config.toml
train_examples = 26041
norm_position = "pre"
lr_schedule = "step"
Rows from block 5 of a small sound classifier, named by matrix and row number. Rows with one number within an expert belong to one neuron, the router's apart. Each number is 200 + 30 x the weight over its row's rms, rounded and kept within 0 to 999. All counts start at 0. After the name is the row's rms in percent of the matrix's.
Before each expert's rows are labels from the 100 clips, of 14976, where the router gives the expert most weight on average: "top examples" is what is common among them. Only what is clearly more common there than usual is listed. The data: acted Russian speech (Dusha).
# router: router (model.blocks.5.mlp.router.weight, 8x384, trained with AdamW), inputs 275-329
# gate: expert gate (model.blocks.5.mlp.gate, 8x192x384), inputs 275-329
# up: expert up (model.blocks.5.mlp.up, 8x192x384), inputs 275-329
# down: expert down (model.blocks.5.mlp.down, 8x384x192, transposed), outputs 275-329

# expert 6
top examples: emotion: angry
router.6,113,254,181,217,205,250,225,184,152,251,184,185,244,196,234,220,193,184,187,196,223,203,179,242,240,209,195,145,207,142,236,183,155,180,228,213,230,171,208,192,168,158,142,239,208,245,204,203,178,199,160,216,202,137,180,163
gate.15,153,183,200,182,167,196,203,194,229,190,220,187,157,198,202,206,212,148,158,158,195,271,169,251,196,188,226,181,219,286,196,229,206,185,233,163,215,188,203,243,188,242,215,175,207,204,206,188,218,196,224,195,207,257,236,244
up.15,162,207,220,208,176,177,193,170,162,237,204,188,186,207,175,228,157,165,198,197,226,216,130,206,211,223,202,220,191,190,234,208,214,198,228,240,213,228,207,234,229,245,214,166,188,184,188,151,240,177,192,173,216,193,204,190
down.15,169,194,125,239,210,213,212,232,187,227,232,142,183,196,191,213,200,169,260,163,202,187,185,171,202,203,244,244,202,196,210,177,191,172,203,222,228,194,223,230,161,210,195,209,164,166,166,188,152,167,199,233,208,206,147,250
gate.19,013,179,157,183,179,233,258,210,158,203,205,205,199,223,159,206,186,206,172,157,242,208,171,199,197,198,214,220,212,184,194,178,195,212,248,219,184,234,231,247,178,245,208,102,195,170,235,163,165,163,171,232,175,263,171,176
up.19,013,219,179,143,221,177,188,207,135,203,203,198,274,140,200,204,191,245,173,191,195,222,221,161,177,234,154,210,174,211,177,143,219,182,185,205,215,237,234,212,221,229,209,212,211,212,225,206,139,178,205,244,170,140,199,220
down.19,009,187,227,211,261,182,212,176,176,178,221,210,141,183,166,235,154,187,225,192,188,201,212,195,235,223,248,143,190,199,151,247,236,229,166,212,183,245,194,215,172,229,182,196,205,172,217,182,183,227,193,195,159,173,234,218
gate.20,100,217,192,245,176,187,195,146,237,205,192,187,178,235,226,190,194,186,92,215,173,204,201,164,246,198,230,154,234,218,154,221,217,188,210,193,180,207,205,225,231,246,171,205,245,179,192,182,198,209,205,199,217,281,201,223
up.20,103,161,198,238,214,255,190,228,199,182,205,205,198,217,239,210,169,165,157,142,144,208,203,192,266,248,202,191,211,206,190,197,186,207,200,171,164,197,213,180,187,249,238,140,206,178,216,231,199,190,195,247,159,189,242,189
down.20,077,237,231,174,178,219,160,190,196,225,221,141,204,187,203,219,163,209,158,186,171,181,211,226,278,229,260,165,201,188,172,199,266,199,251,202,163,188,200,217,166,218,219,179,250,187,210,191,192,134,195,212,207,199,230,226
gate.22,171,190,188,231,246,243,206,197,221,189,208,205,198,201,218,199,227,184,199,183,234,172,255,182,226,192,101,218,194,200,192,210,251,220,216,170,211,186,187,195,220,287,261,253,188,212,197,194,221,176,220,195,214,134,212,210
up.22,185,169,199,169,205,124,191,187,170,193,235,163,167,196,197,252,204,217,203,238,187,164,223,167,130,196,194,222,178,249,210,221,168,201,167,193,138,193,170,194,177,215,278,196,179,196,185,224,265,210,187,243,234,192,188,180
down.22,181,200,254,169,197,222,194,178,197,191,226,202,217,188,182,207,147,217,234,233,159,238,258,262,217,194,171,195,194,265,227,205,191,225,200,216,191,222,158,205,235,192,177,180,113,249,139,161,224,212,186,235,210,210,195,180
gate.23,190,185,222,211,201,200,229,258,204,249,148,241,214,226,193,205,149,214,202,196,207,150,245,222,145,199,180,173,201,214,227,202,176,210,228,154,203,173,221,220,211,200,196,168,196,178,198,211,258,212,187,232,190,179,165,178
up.23,175,200,220,159,199,211,207,276,151,239,237,194,216,208,166,212,224,148,180,225,173,194,162,202,158,213,187,215,255,207,191,224,238,252,176,177,162,222,227,189,204,185,274,209,220,189,133,202,255,205,153,201,246,179,208,231
down.23,168,214,179,157,219,167,191,226,248,161,233,184,140,216,210,149,236,208,170,241,180,209,165,198,217,220,194,173,171,128,188,164,235,167,159,211,236,197,178,243,168,172,186,217,187,211,191,218,178,220,209,208,195,198,194,219
gate.25,008,190,167,222,218,155,251,252,174,172,190,166,220,234,233,231,192,183,202,212,200,240,209,190,180,218,211,268,114,196,190,241,245,174,216,261,195,207,197,173,199,162,215,177,208,164,228,203,236,191,145,199,219,182,180,204
up.25,008,247,181,230,187,214,227,229,236,242,226,196,222,223,165,148,198,193,192,247,204,186,214,198,217,161,222,240,195,206,268,242,176,242,231,236,212,194,163,147,219,180,204,204,198,152,256,217,177,200,178,176,178,140,144,198
down.25,005,204,203,167,169,217,196,193,214,270,211,215,168,196,239,151,142,209,228,207,178,181,206,212,199,170,141,251,161,224,182,205,167,224,245,229,207,243,144,214,181,182,217,203,167,190,231,165,237,177,204,190,159,221,157,184
gate.27,188,247,212,176,185,216,232,187,199,230,215,186,216,194,204,184,179,171,205,202,192,193,182,186,196,205,156,164,176,124,223,153,220,231,234,272,196,204,118,215,226,164,156,228,224,241,186,186,156,188,210,187,154,138,239,223
up.27,173,197,220,176,138,222,227,234,190,206,216,210,156,217,191,228,229,168,186,168,168,167,261,164,199,181,225,223,208,159,180,224,203,213,232,188,212,192,141,221,198,174,166,194,222,232,166,225,204,220,239,177,171,170,147,157
down.27,166,177,214,236,248,172,182,244,170,172,169,224,216,227,229,214,161,194,230,240,199,236,163,239,172,198,200,247,168,215,232,195,206,204,216,183,205,226,245,176,176,211,220,134,179,181,130,190,250,152,209,198,221,236,180,224
gate.28,177,209,185,176,187,223,170,184,186,224,221,156,181,197,223,186,187,175,205,207,200,232,222,184,188,177,158,227,260,178,256,209,258,228,199,140,195,194,186,183,153,212,180,227,196,190,168,216,229,205,233,188,191,209,189,181
up.28,186,202,199,236,220,213,189,170,235,183,220,181,249,203,228,186,202,158,193,212,164,248,204,200,192,166,198,238,203,239,218,198,133,275,174,167,226,179,169,179,194,205,217,211,195,198,179,203,197,190,212,193,227,196,167,168
down.28,163,204,248,195,196,154,225,173,109,189,208,214,259,183,218,179,169,240,190,231,173,128,135,182,201,173,186,239,209,190,148,179,176,261,209,185,216,211,218,188,200,175,194,198,281,201,214,195,226,231,214,221,178,149,165,239
gate.30,186,186,182,219,190,172,146,134,224,218,237,181,114,225,198,228,184,161,203,164,195,181,170,183,199,191,173,190,214,226,177,215,207,223,310,231,217,233,175,193,221,196,200,201,253,224,190,161,143,206,227,201,231,255,167,222
up.30,178,217,181,239,192,201,180,210,169,177,187,166,172,195,231,238,262,200,196,218,214,129,154,192,192,218,201,170,233,165,195,186,140,232,239,209,209,220,167,229,223,202,240,215,195,184,165,181,166,153,266,138,220,176,211,199
down.30,173,183,155,221,168,224,175,208,178,182,215,189,219,221,205,170,189,266,285,244,196,129,240,197,205,181,191,192,256,205,173,183,178,231,180,191,180,209,206,206,216,169,206,196,258,234,174,170,191,148,228,237,237,247,196,224
gate.32,170,224,152,223,174,170,209,197,257,219,223,149,211,203,219,187,250,211,233,206,219,171,225,238,232,163,209,233,201,176,213,169,164,189,201,170,255,209,202,182,178,214,160,159,216,215,186,272,139,178,164,256,233,211,225,212
up.32,175,163,210,155,208,183,228,120,183,178,149,190,182,190,210,188,137,235,238,221,175,227,199,208,128,199,193,191,213,211,152,188,235,201,221,171,192,168,205,216,186,144,213,181,236,158,229,146,251,218,250,124,176,200,189,198
down.32,173,208,210,184,213,189,181,178,198,190,229,196,242,198,170,156,168,150,182,150,163,215,172,202,224,188,206,260,191,205,145,230,238,210,181,194,166,178,218,206,194,172,217,194,178,226,126,213,191,154,213,229,201,192,196,176
gate.35,184,153,212,211,208,209,186,204,257,260,325,216,219,208,192,161,232,135,193,242,218,237,192,172,178,168,198,207,214,168,216,183,170,208,239,241,207,218,150,197,205,172,163,207,210,129,199,200,194,215,218,206,187,190,160,163
up.35,177,227,196,173,203,211,223,199,118,168,78,187,173,199,209,222,169,263,203,144,202,187,204,221,165,238,207,169,188,217,197,236,202,172,158,165,199,197,227,214,208,223,230,155,199,303,216,194,207,209,169,163,226,221,256,209
down.35,185,210,160,148,205,199,136,186,207,189,283,181,172,169,220,212,204,181,175,183,197,168,223,225,215,212,191,153,214,218,188,178,193,185,251,238,232,190,196,187,242,181,179,146,177,157,152,237,158,179,193,115,200,161,221,225
gate.36,181,202,186,222,188,257,210,192,150,207,187,194,213,194,212,226,219,245,202,220,194,184,209,219,185,207,216,213,172,183,187,127,215,185,173,214,179,229,237,188,198,219,164,247,177,174,190,222,207,178,177,161,186,236,173,240
up.36,182,181,184,181,207,192,178,198,219,188,170,237,231,202,205,223,183,185,214,180,190,237,215,217,173,206,184,221,198,213,186,234,126,243,225,191,243,150,213,190,238,182,185,207,198,198,206,181,220,244,175,211,183,179,181,164
down.36,177,209,230,189,177,245,161,145,208,201,200,195,181,217,253,255,285,207,224,203,197,212,238,210,241,144,199,182,232,177,193,206,214,186,203,177,202,210,195,189,178,233,164,236,174,190,234,215,182,269,182,236,198,196,251,208
gate.37,167,175,141,188,200,240,224,217,249,179,181,231,184,184,227,210,215,183,211,144,188,232,208,181,154,170,168,257,145,227,239,190,225,219,211,205,195,174,199,234,214,180,163,206,156,225,190,181,215,216,156,218,181,200,227,190
up.37,151,212,226,218,196,193,157,226,203,173,184,168,197,199,238,202,225,210,212,226,167,242,173,180,194,224,236,159,189,219,188,200,128,153,200,188,245,203,224,214,208,172,228,215,204,179,205,193,231,232,170,166,232,210,183,226
down.37,174,192,180,217,189,168,191,210,227,154,219,204,188,218,141,228,183,143,204,195,191,198,204,187,219,193,196,219,261,224,205,210,211,201,241,182,187,243,229,213,229,266,222,198,147,119,244,204,194,185,202,176,194,213,215,191

# expert 0
top examples: emotion: positive
router.0,087,206,204,182,217,223,203,208,197,195,239,193,226,211,183,186,174,175,232,264,198,227,210,175,181,202,151,129,210,203,143,227,236,182,177,240,166,183,210,191,255,164,187,278,164,176,189,184,221,222,187,167,177,206,190,192
gate.22,010,205,235,204,167,193,185,241,149,235,226,191,210,192,177,182,200,239,202,200,206,198,189,184,217,190,208,187,117,233,244,241,270,163,203,189,203,220,222,186,188,168,244,229,184,182,249,190,212,215,192,143,240,222,221,200
up.22,010,206,252,169,186,198,235,255,132,170,221,220,199,179,129,174,180,188,222,193,212,232,199,176,210,158,216,247,126,209,261,193,255,200,181,206,182,203,196,191,199,182,220,215,227,191,271,149,185,263,255,229,225,226,195,163
down.22,010,155,218,167,136,178,194,207,218,176,243,234,199,220,185,222,195,187,296,223,185,193,189,200,247,200,189,177,190,209,181,183,195,177,153,207,204,231,162,183,169,202,206,204,189,192,210,228,205,234,198,243,198,181,159,265
gate.23,217,245,126,205,198,224,134,180,201,238,198,205,158,229,242,165,198,219,147,216,198,195,216,226,155,211,287,188,151,211,132,153,199,170,223,215,239,148,197,236,222,142,225,196,211,230,161,172,215,208,143,192,217,195,237,214
up.23,206,230,185,210,233,258,154,196,189,235,187,213,130,259,224,175,183,222,185,199,201,227,226,211,192,221,267,139,161,214,161,162,187,177,227,184,226,153,241,216,183,203,240,167,179,215,141,166,215,202,158,175,224,213,191,212
down.23,222,201,227,202,168,192,208,218,177,206,171,202,227,211,173,216,180,198,223,227,175,185,211,194,177,229,217,184,187,177,260,194,195,192,210,194,212,211,239,203,229,209,184,261,227,217,197,171,237,136,189,271,193,167,131,217
gate.24,142,265,234,120,182,189,211,155,206,208,247,173,163,212,188,188,201,214,160,208,213,236,201,187,119,198,209,196,143,230,237,185,146,193,242,222,214,164,130,161,171,237,160,238,234,306,208,175,200,216,262,238,204,203,211,203
up.24,126,131,149,271,245,208,186,264,159,207,160,198,199,182,249,227,164,193,247,228,212,197,183,227,239,215,189,214,222,185,169,202,178,217,203,178,195,224,228,226,206,180,216,128,203,122,226,175,214,192,204,129,196,197,215,196
down.24,131,180,187,168,222,192,183,179,228,194,227,186,173,219,225,235,257,224,165,185,175,234,162,155,199,218,202,189,203,233,170,138,225,201,173,194,201,184,196,264,193,216,161,205,223,139,250,226,172,208,207,151,184,159,201,155
gate.25,016,173,221,197,168,157,218,163,148,226,163,199,185,269,194,162,196,174,201,171,191,222,166,198,230,204,192,198,240,202,184,178,171,194,232,226,189,228,174,226,179,233,209,232,194,214,231,215,190,191,216,180,198,170,196,155
up.25,020,230,182,223,215,195,215,203,205,200,263,188,208,194,187,143,178,158,200,184,169,243,164,185,207,232,216,164,210,198,245,213,204,219,212,213,164,152,225,181,199,171,137,210,206,206,209,266,168,219,195,237,236,156,178,227
down.25,019,246,220,207,211,189,185,218,202,197,184,208,231,197,129,176,225,222,243,164,175,252,220,192,218,241,201,167,211,218,229,219,207,179,188,194,157,171,250,184,303,192,205,219,166,229,141,264,204,198,232,213,218,225,175,222
gate.30,222,189,205,214,234,165,260,168,205,242,243,177,192,222,172,204,181,193,192,227,196,216,145,224,250,164,144,190,264,194,164,236,291,159,198,186,177,182,172,224,216,222,207,167,234,182,175,181,145,158,260,188,258,188,171,213
up.30,234,226,184,203,174,228,141,225,199,165,168,242,187,211,165,214,239,152,156,166,187,179,264,188,159,253,242,199,145,230,253,220,153,221,224,219,232,216,235,173,200,190,215,247,161,221,236,202,258,195,152,191,188,174,223,194
down.30,207,153,193,211,211,209,242,140,198,223,195,220,195,189,282,207,178,186,229,205,260,217,230,213,164,187,191,153,209,138,234,189,195,174,168,161,179,191,232,242,241,176,182,184,193,195,141,213,173,215,159,211,223,198,202,189
gate.31,182,176,220,200,191,247,211,195,253,227,240,213,115,205,219,206,189,201,197,225,223,209,252,172,178,209,206,212,194,224,237,205,190,203,219,229,182,193,167,221,213,212,224,169,180,143,167,217,220,197,229,190,186,237,282,191
up.31,172,159,175,180,209,233,243,219,255,185,209,215,235,212,202,219,224,199,247,174,183,224,251,200,182,236,167,172,200,241,294,187,177,237,205,168,213,210,153,190,211,262,261,156,190,206,229,135,225,216,157,215,167,253,222,208
down.31,181,248,230,192,198,211,234,195,196,194,209,227,152,233,201,236,232,204,285,190,196,181,257,163,184,244,209,166,229,237,190,184,160,186,175,186,208,183,224,187,200,140,206,171,177,161,197,207,150,168,179,175,188,227,203,249
gate.32,021,157,186,144,199,248,193,143,217,159,174,209,223,242,171,174,129,164,232,177,164,183,201,212,143,197,186,194,207,181,192,184,116,220,218,236,187,204,206,227,155,212,198,216,188,204,104,178,225,215,201,191,157,156,178,210
up.32,023,204,281,158,175,191,230,197,163,196,171,197,157,220,199,206,177,247,161,189,197,218,156,223,202,167,231,163,217,215,264,219,188,172,219,163,244,178,209,166,185,205,252,154,266,182,184,198,211,206,227,168,214,250,208,238
down.32,019,203,215,209,254,174,206,156,165,141,142,212,162,208,181,200,199,178,151,212,221,227,199,260,126,175,243,243,194,237,227,239,198,225,217,197,177,217,185,166,198,208,206,249,221,228,234,219,254,172,167,196,169,200,213,153
gate.33,010,255,197,235,220,263,229,153,173,196,187,233,180,197,204,213,218,262,171,229,209,178,175,167,174,182,208,212,196,166,235,194,172,252,221,173,194,191,230,201,164,180,244,183,184,142,200,193,171,220,165,234,233,217,181,190
up.33,011,228,160,189,182,222,225,227,200,189,161,223,212,223,203,173,244,214,166,211,220,198,203,138,199,153,184,198,223,216,226,205,203,205,219,180,204,170,189,143,252,238,258,151,226,217,245,159,167,271,213,178,209,196,196,148
down.33,010,198,181,214,144,220,210,152,181,226,174,208,235,197,205,212,163,276,246,173,211,165,216,194,178,235,191,235,201,187,205,181,187,153,268,201,203,202,187,244,206,211,198,191,164,195,201,191,249,181,174,223,223,190,239,166
gate.34,220,243,237,194,168,202,190,204,202,181,167,221,215,169,158,148,228,214,178,202,179,220,209,171,268,175,247,151,257,260,191,190,290,208,211,200,185,195,168,238,211,169,230,177,181,210,182,180,224,198,202,171,196,242,183,208
up.34,212,232,220,162,226,217,154,166,154,225,209,209,247,184,166,172,194,197,207,193,211,226,217,186,229,183,241,173,222,259,173,198,259,190,188,235,193,168,168,190,190,155,205,114,159,201,229,193,224,206,155,153,230,238,212,203
down.34,201,202,193,225,211,149,227,237,185,207,170,208,216,215,191,167,213,177,194,188,183,230,194,242,164,122,185,177,223,191,183,212,203,209,173,203,230,261,204,194,191,252,198,201,162,203,197,148,269,198,231,232,178,175,159,175
gate.35,014,175,243,163,173,171,223,228,166,204,231,233,245,207,224,201,153,180,158,247,208,173,189,181,164,210,211,173,242,193,178,165,169,193,138,201,181,197,196,124,197,212,216,216,199,150,201,207,207,205,214,169,220,181,195,185
up.35,015,227,200,238,148,228,229,181,232,238,152,195,219,238,226,208,226,214,276,221,167,160,235,150,216,147,196,223,156,204,184,190,186,200,208,233,217,213,199,201,225,231,172,208,182,230,197,180,222,205,156,171,203,234,152,175
down.35,014,211,197,184,186,210,215,246,173,175,194,186,199,204,268,172,268,205,179,217,223,194,226,155,166,126,212,209,211,220,187,147,173,255,177,218,221,234,209,176,219,141,241,180,187,213,181,157,152,199,191,149,232,168,187,201
gate.36,027,197,212,198,290,86,229,204,231,187,228,186,206,173,166,211,242,205,224,233,221,218,178,196,208,222,217,169,178,224,253,203,238,214,134,173,184,176,185,201,210,193,204,196,163,231,240,193,195,160,189,215,196,238,146,253
up.36,030,209,179,206,266,114,257,243,210,179,214,176,198,185,168,195,199,244,156,215,194,218,175,193,220,213,195,223,199,226,236,162,228,261,180,186,187,194,186,211,176,212,191,175,214,189,181,203,230,181,189,172,153,236,134,238
down.36,027,202,179,198,211,190,210,213,198,215,214,176,224,216,203,229,198,177,211,234,204,175,276,244,148,175,249,227,199,180,183,235,207,251,190,215,201,240,204,202,185,193,210,242,209,208,230,135,191,194,231,247,229,195,154,231
gate.37,203,196,166,233,253,174,203,197,234,170,251,162,253,201,245,198,214,160,220,193,170,250,237,233,194,191,193,190,218,222,218,220,114,224,219,193,162,219,242,221,188,216,153,154,161,147,206,202,185,203,218,192,209,233,168,174
up.37,194,235,171,122,179,208,190,209,160,191,199,222,146,178,193,173,187,249,214,180,182,200,236,139,209,199,222,162,199,208,211,200,219,207,193,180,193,249,202,230,246,205,268,226,208,229,201,190,228,193,187,216,207,235,212,252
down.37,205,195,192,174,204,180,191,163,233,219,206,234,265,194,242,222,212,201,219,173,207,188,274,240,163,187,156,192,244,260,193,236,211,206,210,186,169,165,179,190,219,201,190,242,208,227,219,200,181,238,178,201,192,178,229,186
gate.38,182,227,186,174,186,124,182,245,173,142,192,218,201,209,183,175,174,151,229,170,209,201,176,150,256,206,211,202,216,153,247,169,303,219,246,195,224,194,205,196,186,241,238,161,180,175,195,247,214,212,157,197,208,201,181,179
up.38,181,162,205,219,249,237,207,156,235,225,201,175,200,158,268,190,216,223,192,222,190,226,224,196,146,179,194,232,178,267,147,196,113,190,134,200,203,236,187,206,182,197,135,248,185,254,229,177,152,174,217,183,174,176,215,192
down.38,189,155,178,220,192,201,235,164,213,217,245,160,222,180,263,213,198,245,172,184,207,200,206,176,260,249,199,160,252,190,210,179,197,235,231,175,200,213,209,184,168,171,198,171,266,231,236,169,239,143,179,132,205,197,210,184

# expert 3
top examples: emotion: angry
router.3,092,206,237,199,204,201,232,195,211,220,218,210,228,266,218,213,216,271,227,254,236,238,214,196,220,170,166,230,231,221,192,171,227,187,219,229,191,173,213,210,174,216,195,227,143,153,205,154,230,215,209,227,174,230,192,205
gate.15,178,241,206,133,196,247,203,230,193,231,148,226,200,221,223,185,252,288,201,263,190,281,235,147,196,180,183,164,244,118,124,176,207,196,223,197,186,250,250,226,223,199,191,178,174,194,157,193,229,216,209,197,196,234,202,164
up.15,174,286,210,185,195,254,167,240,191,181,205,214,163,232,183,211,258,182,226,243,225,214,202,192,284,227,243,207,185,204,228,229,297,199,222,190,211,181,200,175,191,194,157,200,182,198,194,174,216,195,204,159,138,231,200,229
down.15,156,239,162,195,224,211,202,258,184,196,216,223,162,202,192,201,195,237,198,156,213,208,168,207,268,248,206,196,153,200,180,209,202,132,204,179,208,139,221,205,198,117,220,287,214,226,202,212,142,247,181,249,163,202,214,185
gate.18,169,204,220,210,188,191,247,172,248,223,178,193,245,169,219,244,182,256,210,245,182,190,186,206,182,190,211,210,213,196,175,177,187,182,176,201,168,201,170,250,196,201,177,208,195,175,199,167,233,221,194,170,226,245,199,189
up.18,173,178,201,185,208,211,212,189,203,184,156,230,212,158,232,215,250,256,245,220,212,171,178,172,184,174,234,193,217,152,187,228,183,206,203,222,188,237,271,217,187,234,183,197,189,187,249,161,209,201,186,190,206,218,193,180
down.18,155,188,169,179,224,189,231,204,232,221,151,208,228,205,186,207,207,148,202,180,198,167,219,134,156,245,200,193,154,223,207,244,211,194,169,206,212,207,190,188,231,210,226,199,171,226,182,223,281,206,231,191,213,159,188,227
gate.20,008,188,223,226,186,134,198,139,246,218,232,182,226,210,187,178,235,190,206,195,167,201,182,174,257,159,184,247,236,195,166,219,255,213,187,192,205,232,200,202,167,198,156,200,201,191,193,211,220,200,241,278,208,171,173,135
up.20,009,234,193,196,178,125,192,260,170,230,211,190,201,144,241,217,189,140,143,201,213,195,255,216,150,207,231,243,253,200,189,154,280,180,187,217,152,202,199,211,170,224,192,200,180,210,211,242,250,158,267,189,171,135,195,210
down.20,008,196,232,186,198,202,190,228,197,231,237,175,184,182,198,222,200,175,195,220,217,220,192,151,200,238,184,195,155,209,201,169,197,179,183,167,188,148,193,169,185,237,206,198,200,221,195,166,207,168,190,196,191,205,178,175
gate.22,125,155,213,227,202,129,158,241,129,175,227,177,229,202,176,193,188,203,193,182,189,213,182,220,221,205,240,215,178,230,242,194,202,241,184,179,181,206,206,231,185,206,205,150,213,219,153,222,225,230,213,199,183,244,208,188
up.22,131,196,201,153,177,184,156,214,137,166,178,199,222,209,202,204,218,240,199,224,211,241,203,210,252,185,199,220,151,231,204,192,200,201,162,206,175,202,181,163,168,208,226,186,183,231,149,172,196,209,159,238,140,300,249,161
down.22,102,229,202,178,182,207,211,193,177,227,185,207,199,177,207,190,182,164,221,173,209,242,181,205,212,229,190,185,213,200,195,223,193,169,203,232,185,189,221,184,206,186,188,236,245,204,179,213,147,199,210,223,175,135,187,191
gate.23,021,267,170,154,184,191,213,204,217,200,160,194,243,167,223,228,221,201,213,230,173,185,224,212,174,198,254,164,227,193,210,236,200,174,141,214,190,190,218,232,224,184,184,219,123,225,199,187,158,202,218,230,239,201,189,224
up.23,022,268,175,175,162,163,187,223,256,203,174,144,217,177,231,246,241,213,218,180,201,177,178,209,204,186,261,240,140,171,202,220,211,212,159,209,165,178,223,180,185,179,219,159,161,194,221,228,198,209,257,219,223,129,206,187
down.23,020,234,233,190,166,223,208,206,171,147,117,171,156,171,219,218,130,224,194,190,208,199,191,195,169,232,165,202,209,201,212,163,252,168,188,214,193,250,117,211,183,246,180,204,194,207,132,203,216,206,240,173,194,191,184,181
gate.24,085,227,182,199,150,241,167,162,200,173,157,234,148,175,183,195,251,186,175,258,181,189,204,207,214,207,194,172,202,206,225,193,241,188,168,252,258,205,153,210,230,183,182,235,178,232,192,208,192,205,196,152,205,210,200,205
up.24,084,236,228,172,205,238,206,216,226,203,194,126,234,193,251,232,174,211,215,187,164,201,194,213,257,168,157,143,246,235,240,232,185,213,180,209,177,144,188,206,245,154,224,215,204,208,233,179,201,208,236,276,202,181,120,193
down.24,078,187,253,197,152,203,184,203,211,191,165,194,254,205,124,191,190,219,174,200,230,173,226,135,238,197,206,216,193,143,202,191,205,196,174,195,195,223,182,207,247,198,240,199,157,218,170,238,183,226,211,292,200,195,237,248
gate.25,208,205,234,224,217,145,216,216,298,238,308,234,186,241,192,206,170,196,229,231,201,215,203,205,197,201,201,151,189,162,176,220,154,204,173,209,179,201,175,206,201,195,202,240,256,218,208,153,193,184,207,174,208,165,219,182
up.25,209,227,185,202,220,206,207,185,88,201,87,139,228,196,195,241,202,223,132,199,199,202,206,190,229,200,207,208,215,222,217,202,222,227,170,191,165,200,238,228,208,229,168,189,194,214,236,232,211,231,279,217,241,220,185,233
down.25,210,144,192,181,166,174,241,163,223,204,202,174,176,208,211,214,185,154,201,174,229,208,179,211,223,239,212,198,191,226,167,171,192,185,182,227,215,225,181,204,182,196,181,203,143,213,204,204,243,237,164,142,196,214,238,152
gate.26,111,171,211,150,231,180,195,177,165,186,219,174,250,198,228,206,160,231,266,219,206,172,176,175,213,237,245,241,195,176,223,208,190,218,221,220,238,218,172,257,203,148,248,255,220,212,180,203,229,206,214,114,190,201,166,177
up.26,111,218,187,173,238,233,167,245,214,202,175,198,196,212,157,183,227,175,146,202,189,207,194,171,191,169,183,233,256,193,205,207,177,225,264,141,166,192,168,193,219,203,239,241,158,254,163,203,183,161,179,249,160,171,248,174
down.26,115,185,199,221,205,211,203,184,190,195,208,195,118,191,208,221,218,167,193,185,200,197,220,165,187,192,186,225,198,205,185,241,244,234,223,234,215,210,190,226,257,243,165,224,177,150,217,165,251,274,224,149,205,214,182,231
gate.30,183,239,224,189,197,132,217,241,176,203,178,188,220,184,175,184,225,201,263,215,206,220,205,144,239,213,190,199,189,190,217,254,197,182,239,212,188,231,267,207,183,147,161,204,155,150,169,153,237,197,216,191,167,202,215,199
up.30,185,164,188,163,214,142,241,216,193,204,199,197,219,176,209,227,208,212,207,217,221,247,243,174,192,199,152,172,182,241,194,252,249,193,251,208,237,220,243,173,198,181,152,172,155,136,191,157,231,191,244,189,157,170,269,182
down.30,214,228,226,179,178,205,184,232,221,202,174,192,197,195,163,222,229,207,183,147,217,247,285,197,173,223,201,238,176,202,185,152,216,248,213,211,205,207,187,181,147,243,241,203,137,193,188,239,170,217,177,188,228,216,217,204
gate.31,202,204,209,181,211,204,134,205,174,239,171,220,201,204,187,187,238,211,120,225,190,201,202,172,201,224,194,165,217,222,179,227,136,237,148,230,160,182,191,218,196,187,209,177,223,244,242,187,210,195,200,161,220,170,231,190
up.31,204,232,199,203,204,225,159,215,212,255,208,201,232,218,221,219,209,241,229,170,209,215,221,201,235,175,252,203,210,197,173,198,118,252,163,221,176,231,180,226,187,181,174,214,190,186,239,176,207,206,162,116,207,215,178,229
down.31,187,191,198,143,149,240,231,261,211,215,132,210,214,217,213,235,267,253,198,138,186,248,223,137,199,183,215,172,166,219,176,194,203,197,230,209,164,176,285,225,174,235,230,201,178,207,168,217,179,261,197,230,202,142,194,230
gate.33,191,239,237,199,217,202,223,227,243,158,202,189,217,204,223,208,224,244,249,194,184,248,170,248,250,169,178,229,167,197,223,162,228,176,156,183,211,179,190,158,209,229,226,219,165,223,168,132,185,181,218,228,237,213,266,224
up.33,192,214,191,177,184,177,202,214,254,178,170,201,225,187,226,228,180,219,255,196,184,228,163,219,236,168,169,243,197,219,192,159,262,157,165,147,203,185,245,143,207,222,226,213,194,242,215,186,213,220,209,236,266,185,226,224
down.33,204,180,155,246,171,196,256,216,169,211,238,174,169,211,228,214,182,220,180,204,215,185,222,173,222,223,255,229,161,244,221,192,135,185,209,198,212,218,161,218,169,212,179,249,219,205,153,197,157,203,182,206,170,213,169,222
gate.35,144,175,233,184,194,209,247,226,196,213,198,211,169,179,178,181,133,204,209,234,152,221,204,230,208,234,128,151,224,215,195,282,195,189,210,219,183,160,167,137,170,182,196,143,197,187,228,218,202,232,154,194,265,228,171,202
up.35,149,247,208,225,221,202,194,193,217,196,148,196,198,242,203,214,196,279,194,225,249,210,156,204,166,192,257,215,178,139,171,214,164,179,177,214,176,223,235,212,213,166,170,200,206,159,190,191,198,207,256,190,187,262,187,211
down.35,142,243,245,158,181,210,200,188,178,205,162,165,180,189,231,228,245,161,246,240,182,232,183,241,271,150,197,186,202,152,169,186,220,125,147,228,211,192,230,184,141,174,196,229,227,173,224,190,238,238,228,170,219,207,215,191
gate.37,013,202,202,200,197,201,160,259,232,144,177,171,179,224,180,173,160,204,170,230,193,227,254,218,179,190,204,196,166,196,178,209,185,208,131,230,243,201,244,161,197,197,246,242,212,189,202,180,166,250,171,216,207,236,244,207
up.37,014,215,205,182,233,178,152,184,174,217,209,229,210,216,186,220,192,227,258,249,188,181,166,211,207,194,202,201,225,182,194,192,163,125,214,186,221,228,203,233,208,220,221,196,217,158,208,181,162,207,167,224,183,277,259,190
down.37,012,166,210,202,185,199,213,158,220,154,182,187,251,197,229,148,161,167,225,137,204,185,116,288,199,151,194,229,213,179,200,235,207,198,192,209,156,214,185,212,152,217,263,178,166,201,230,182,185,242,196,198,219,233,204,204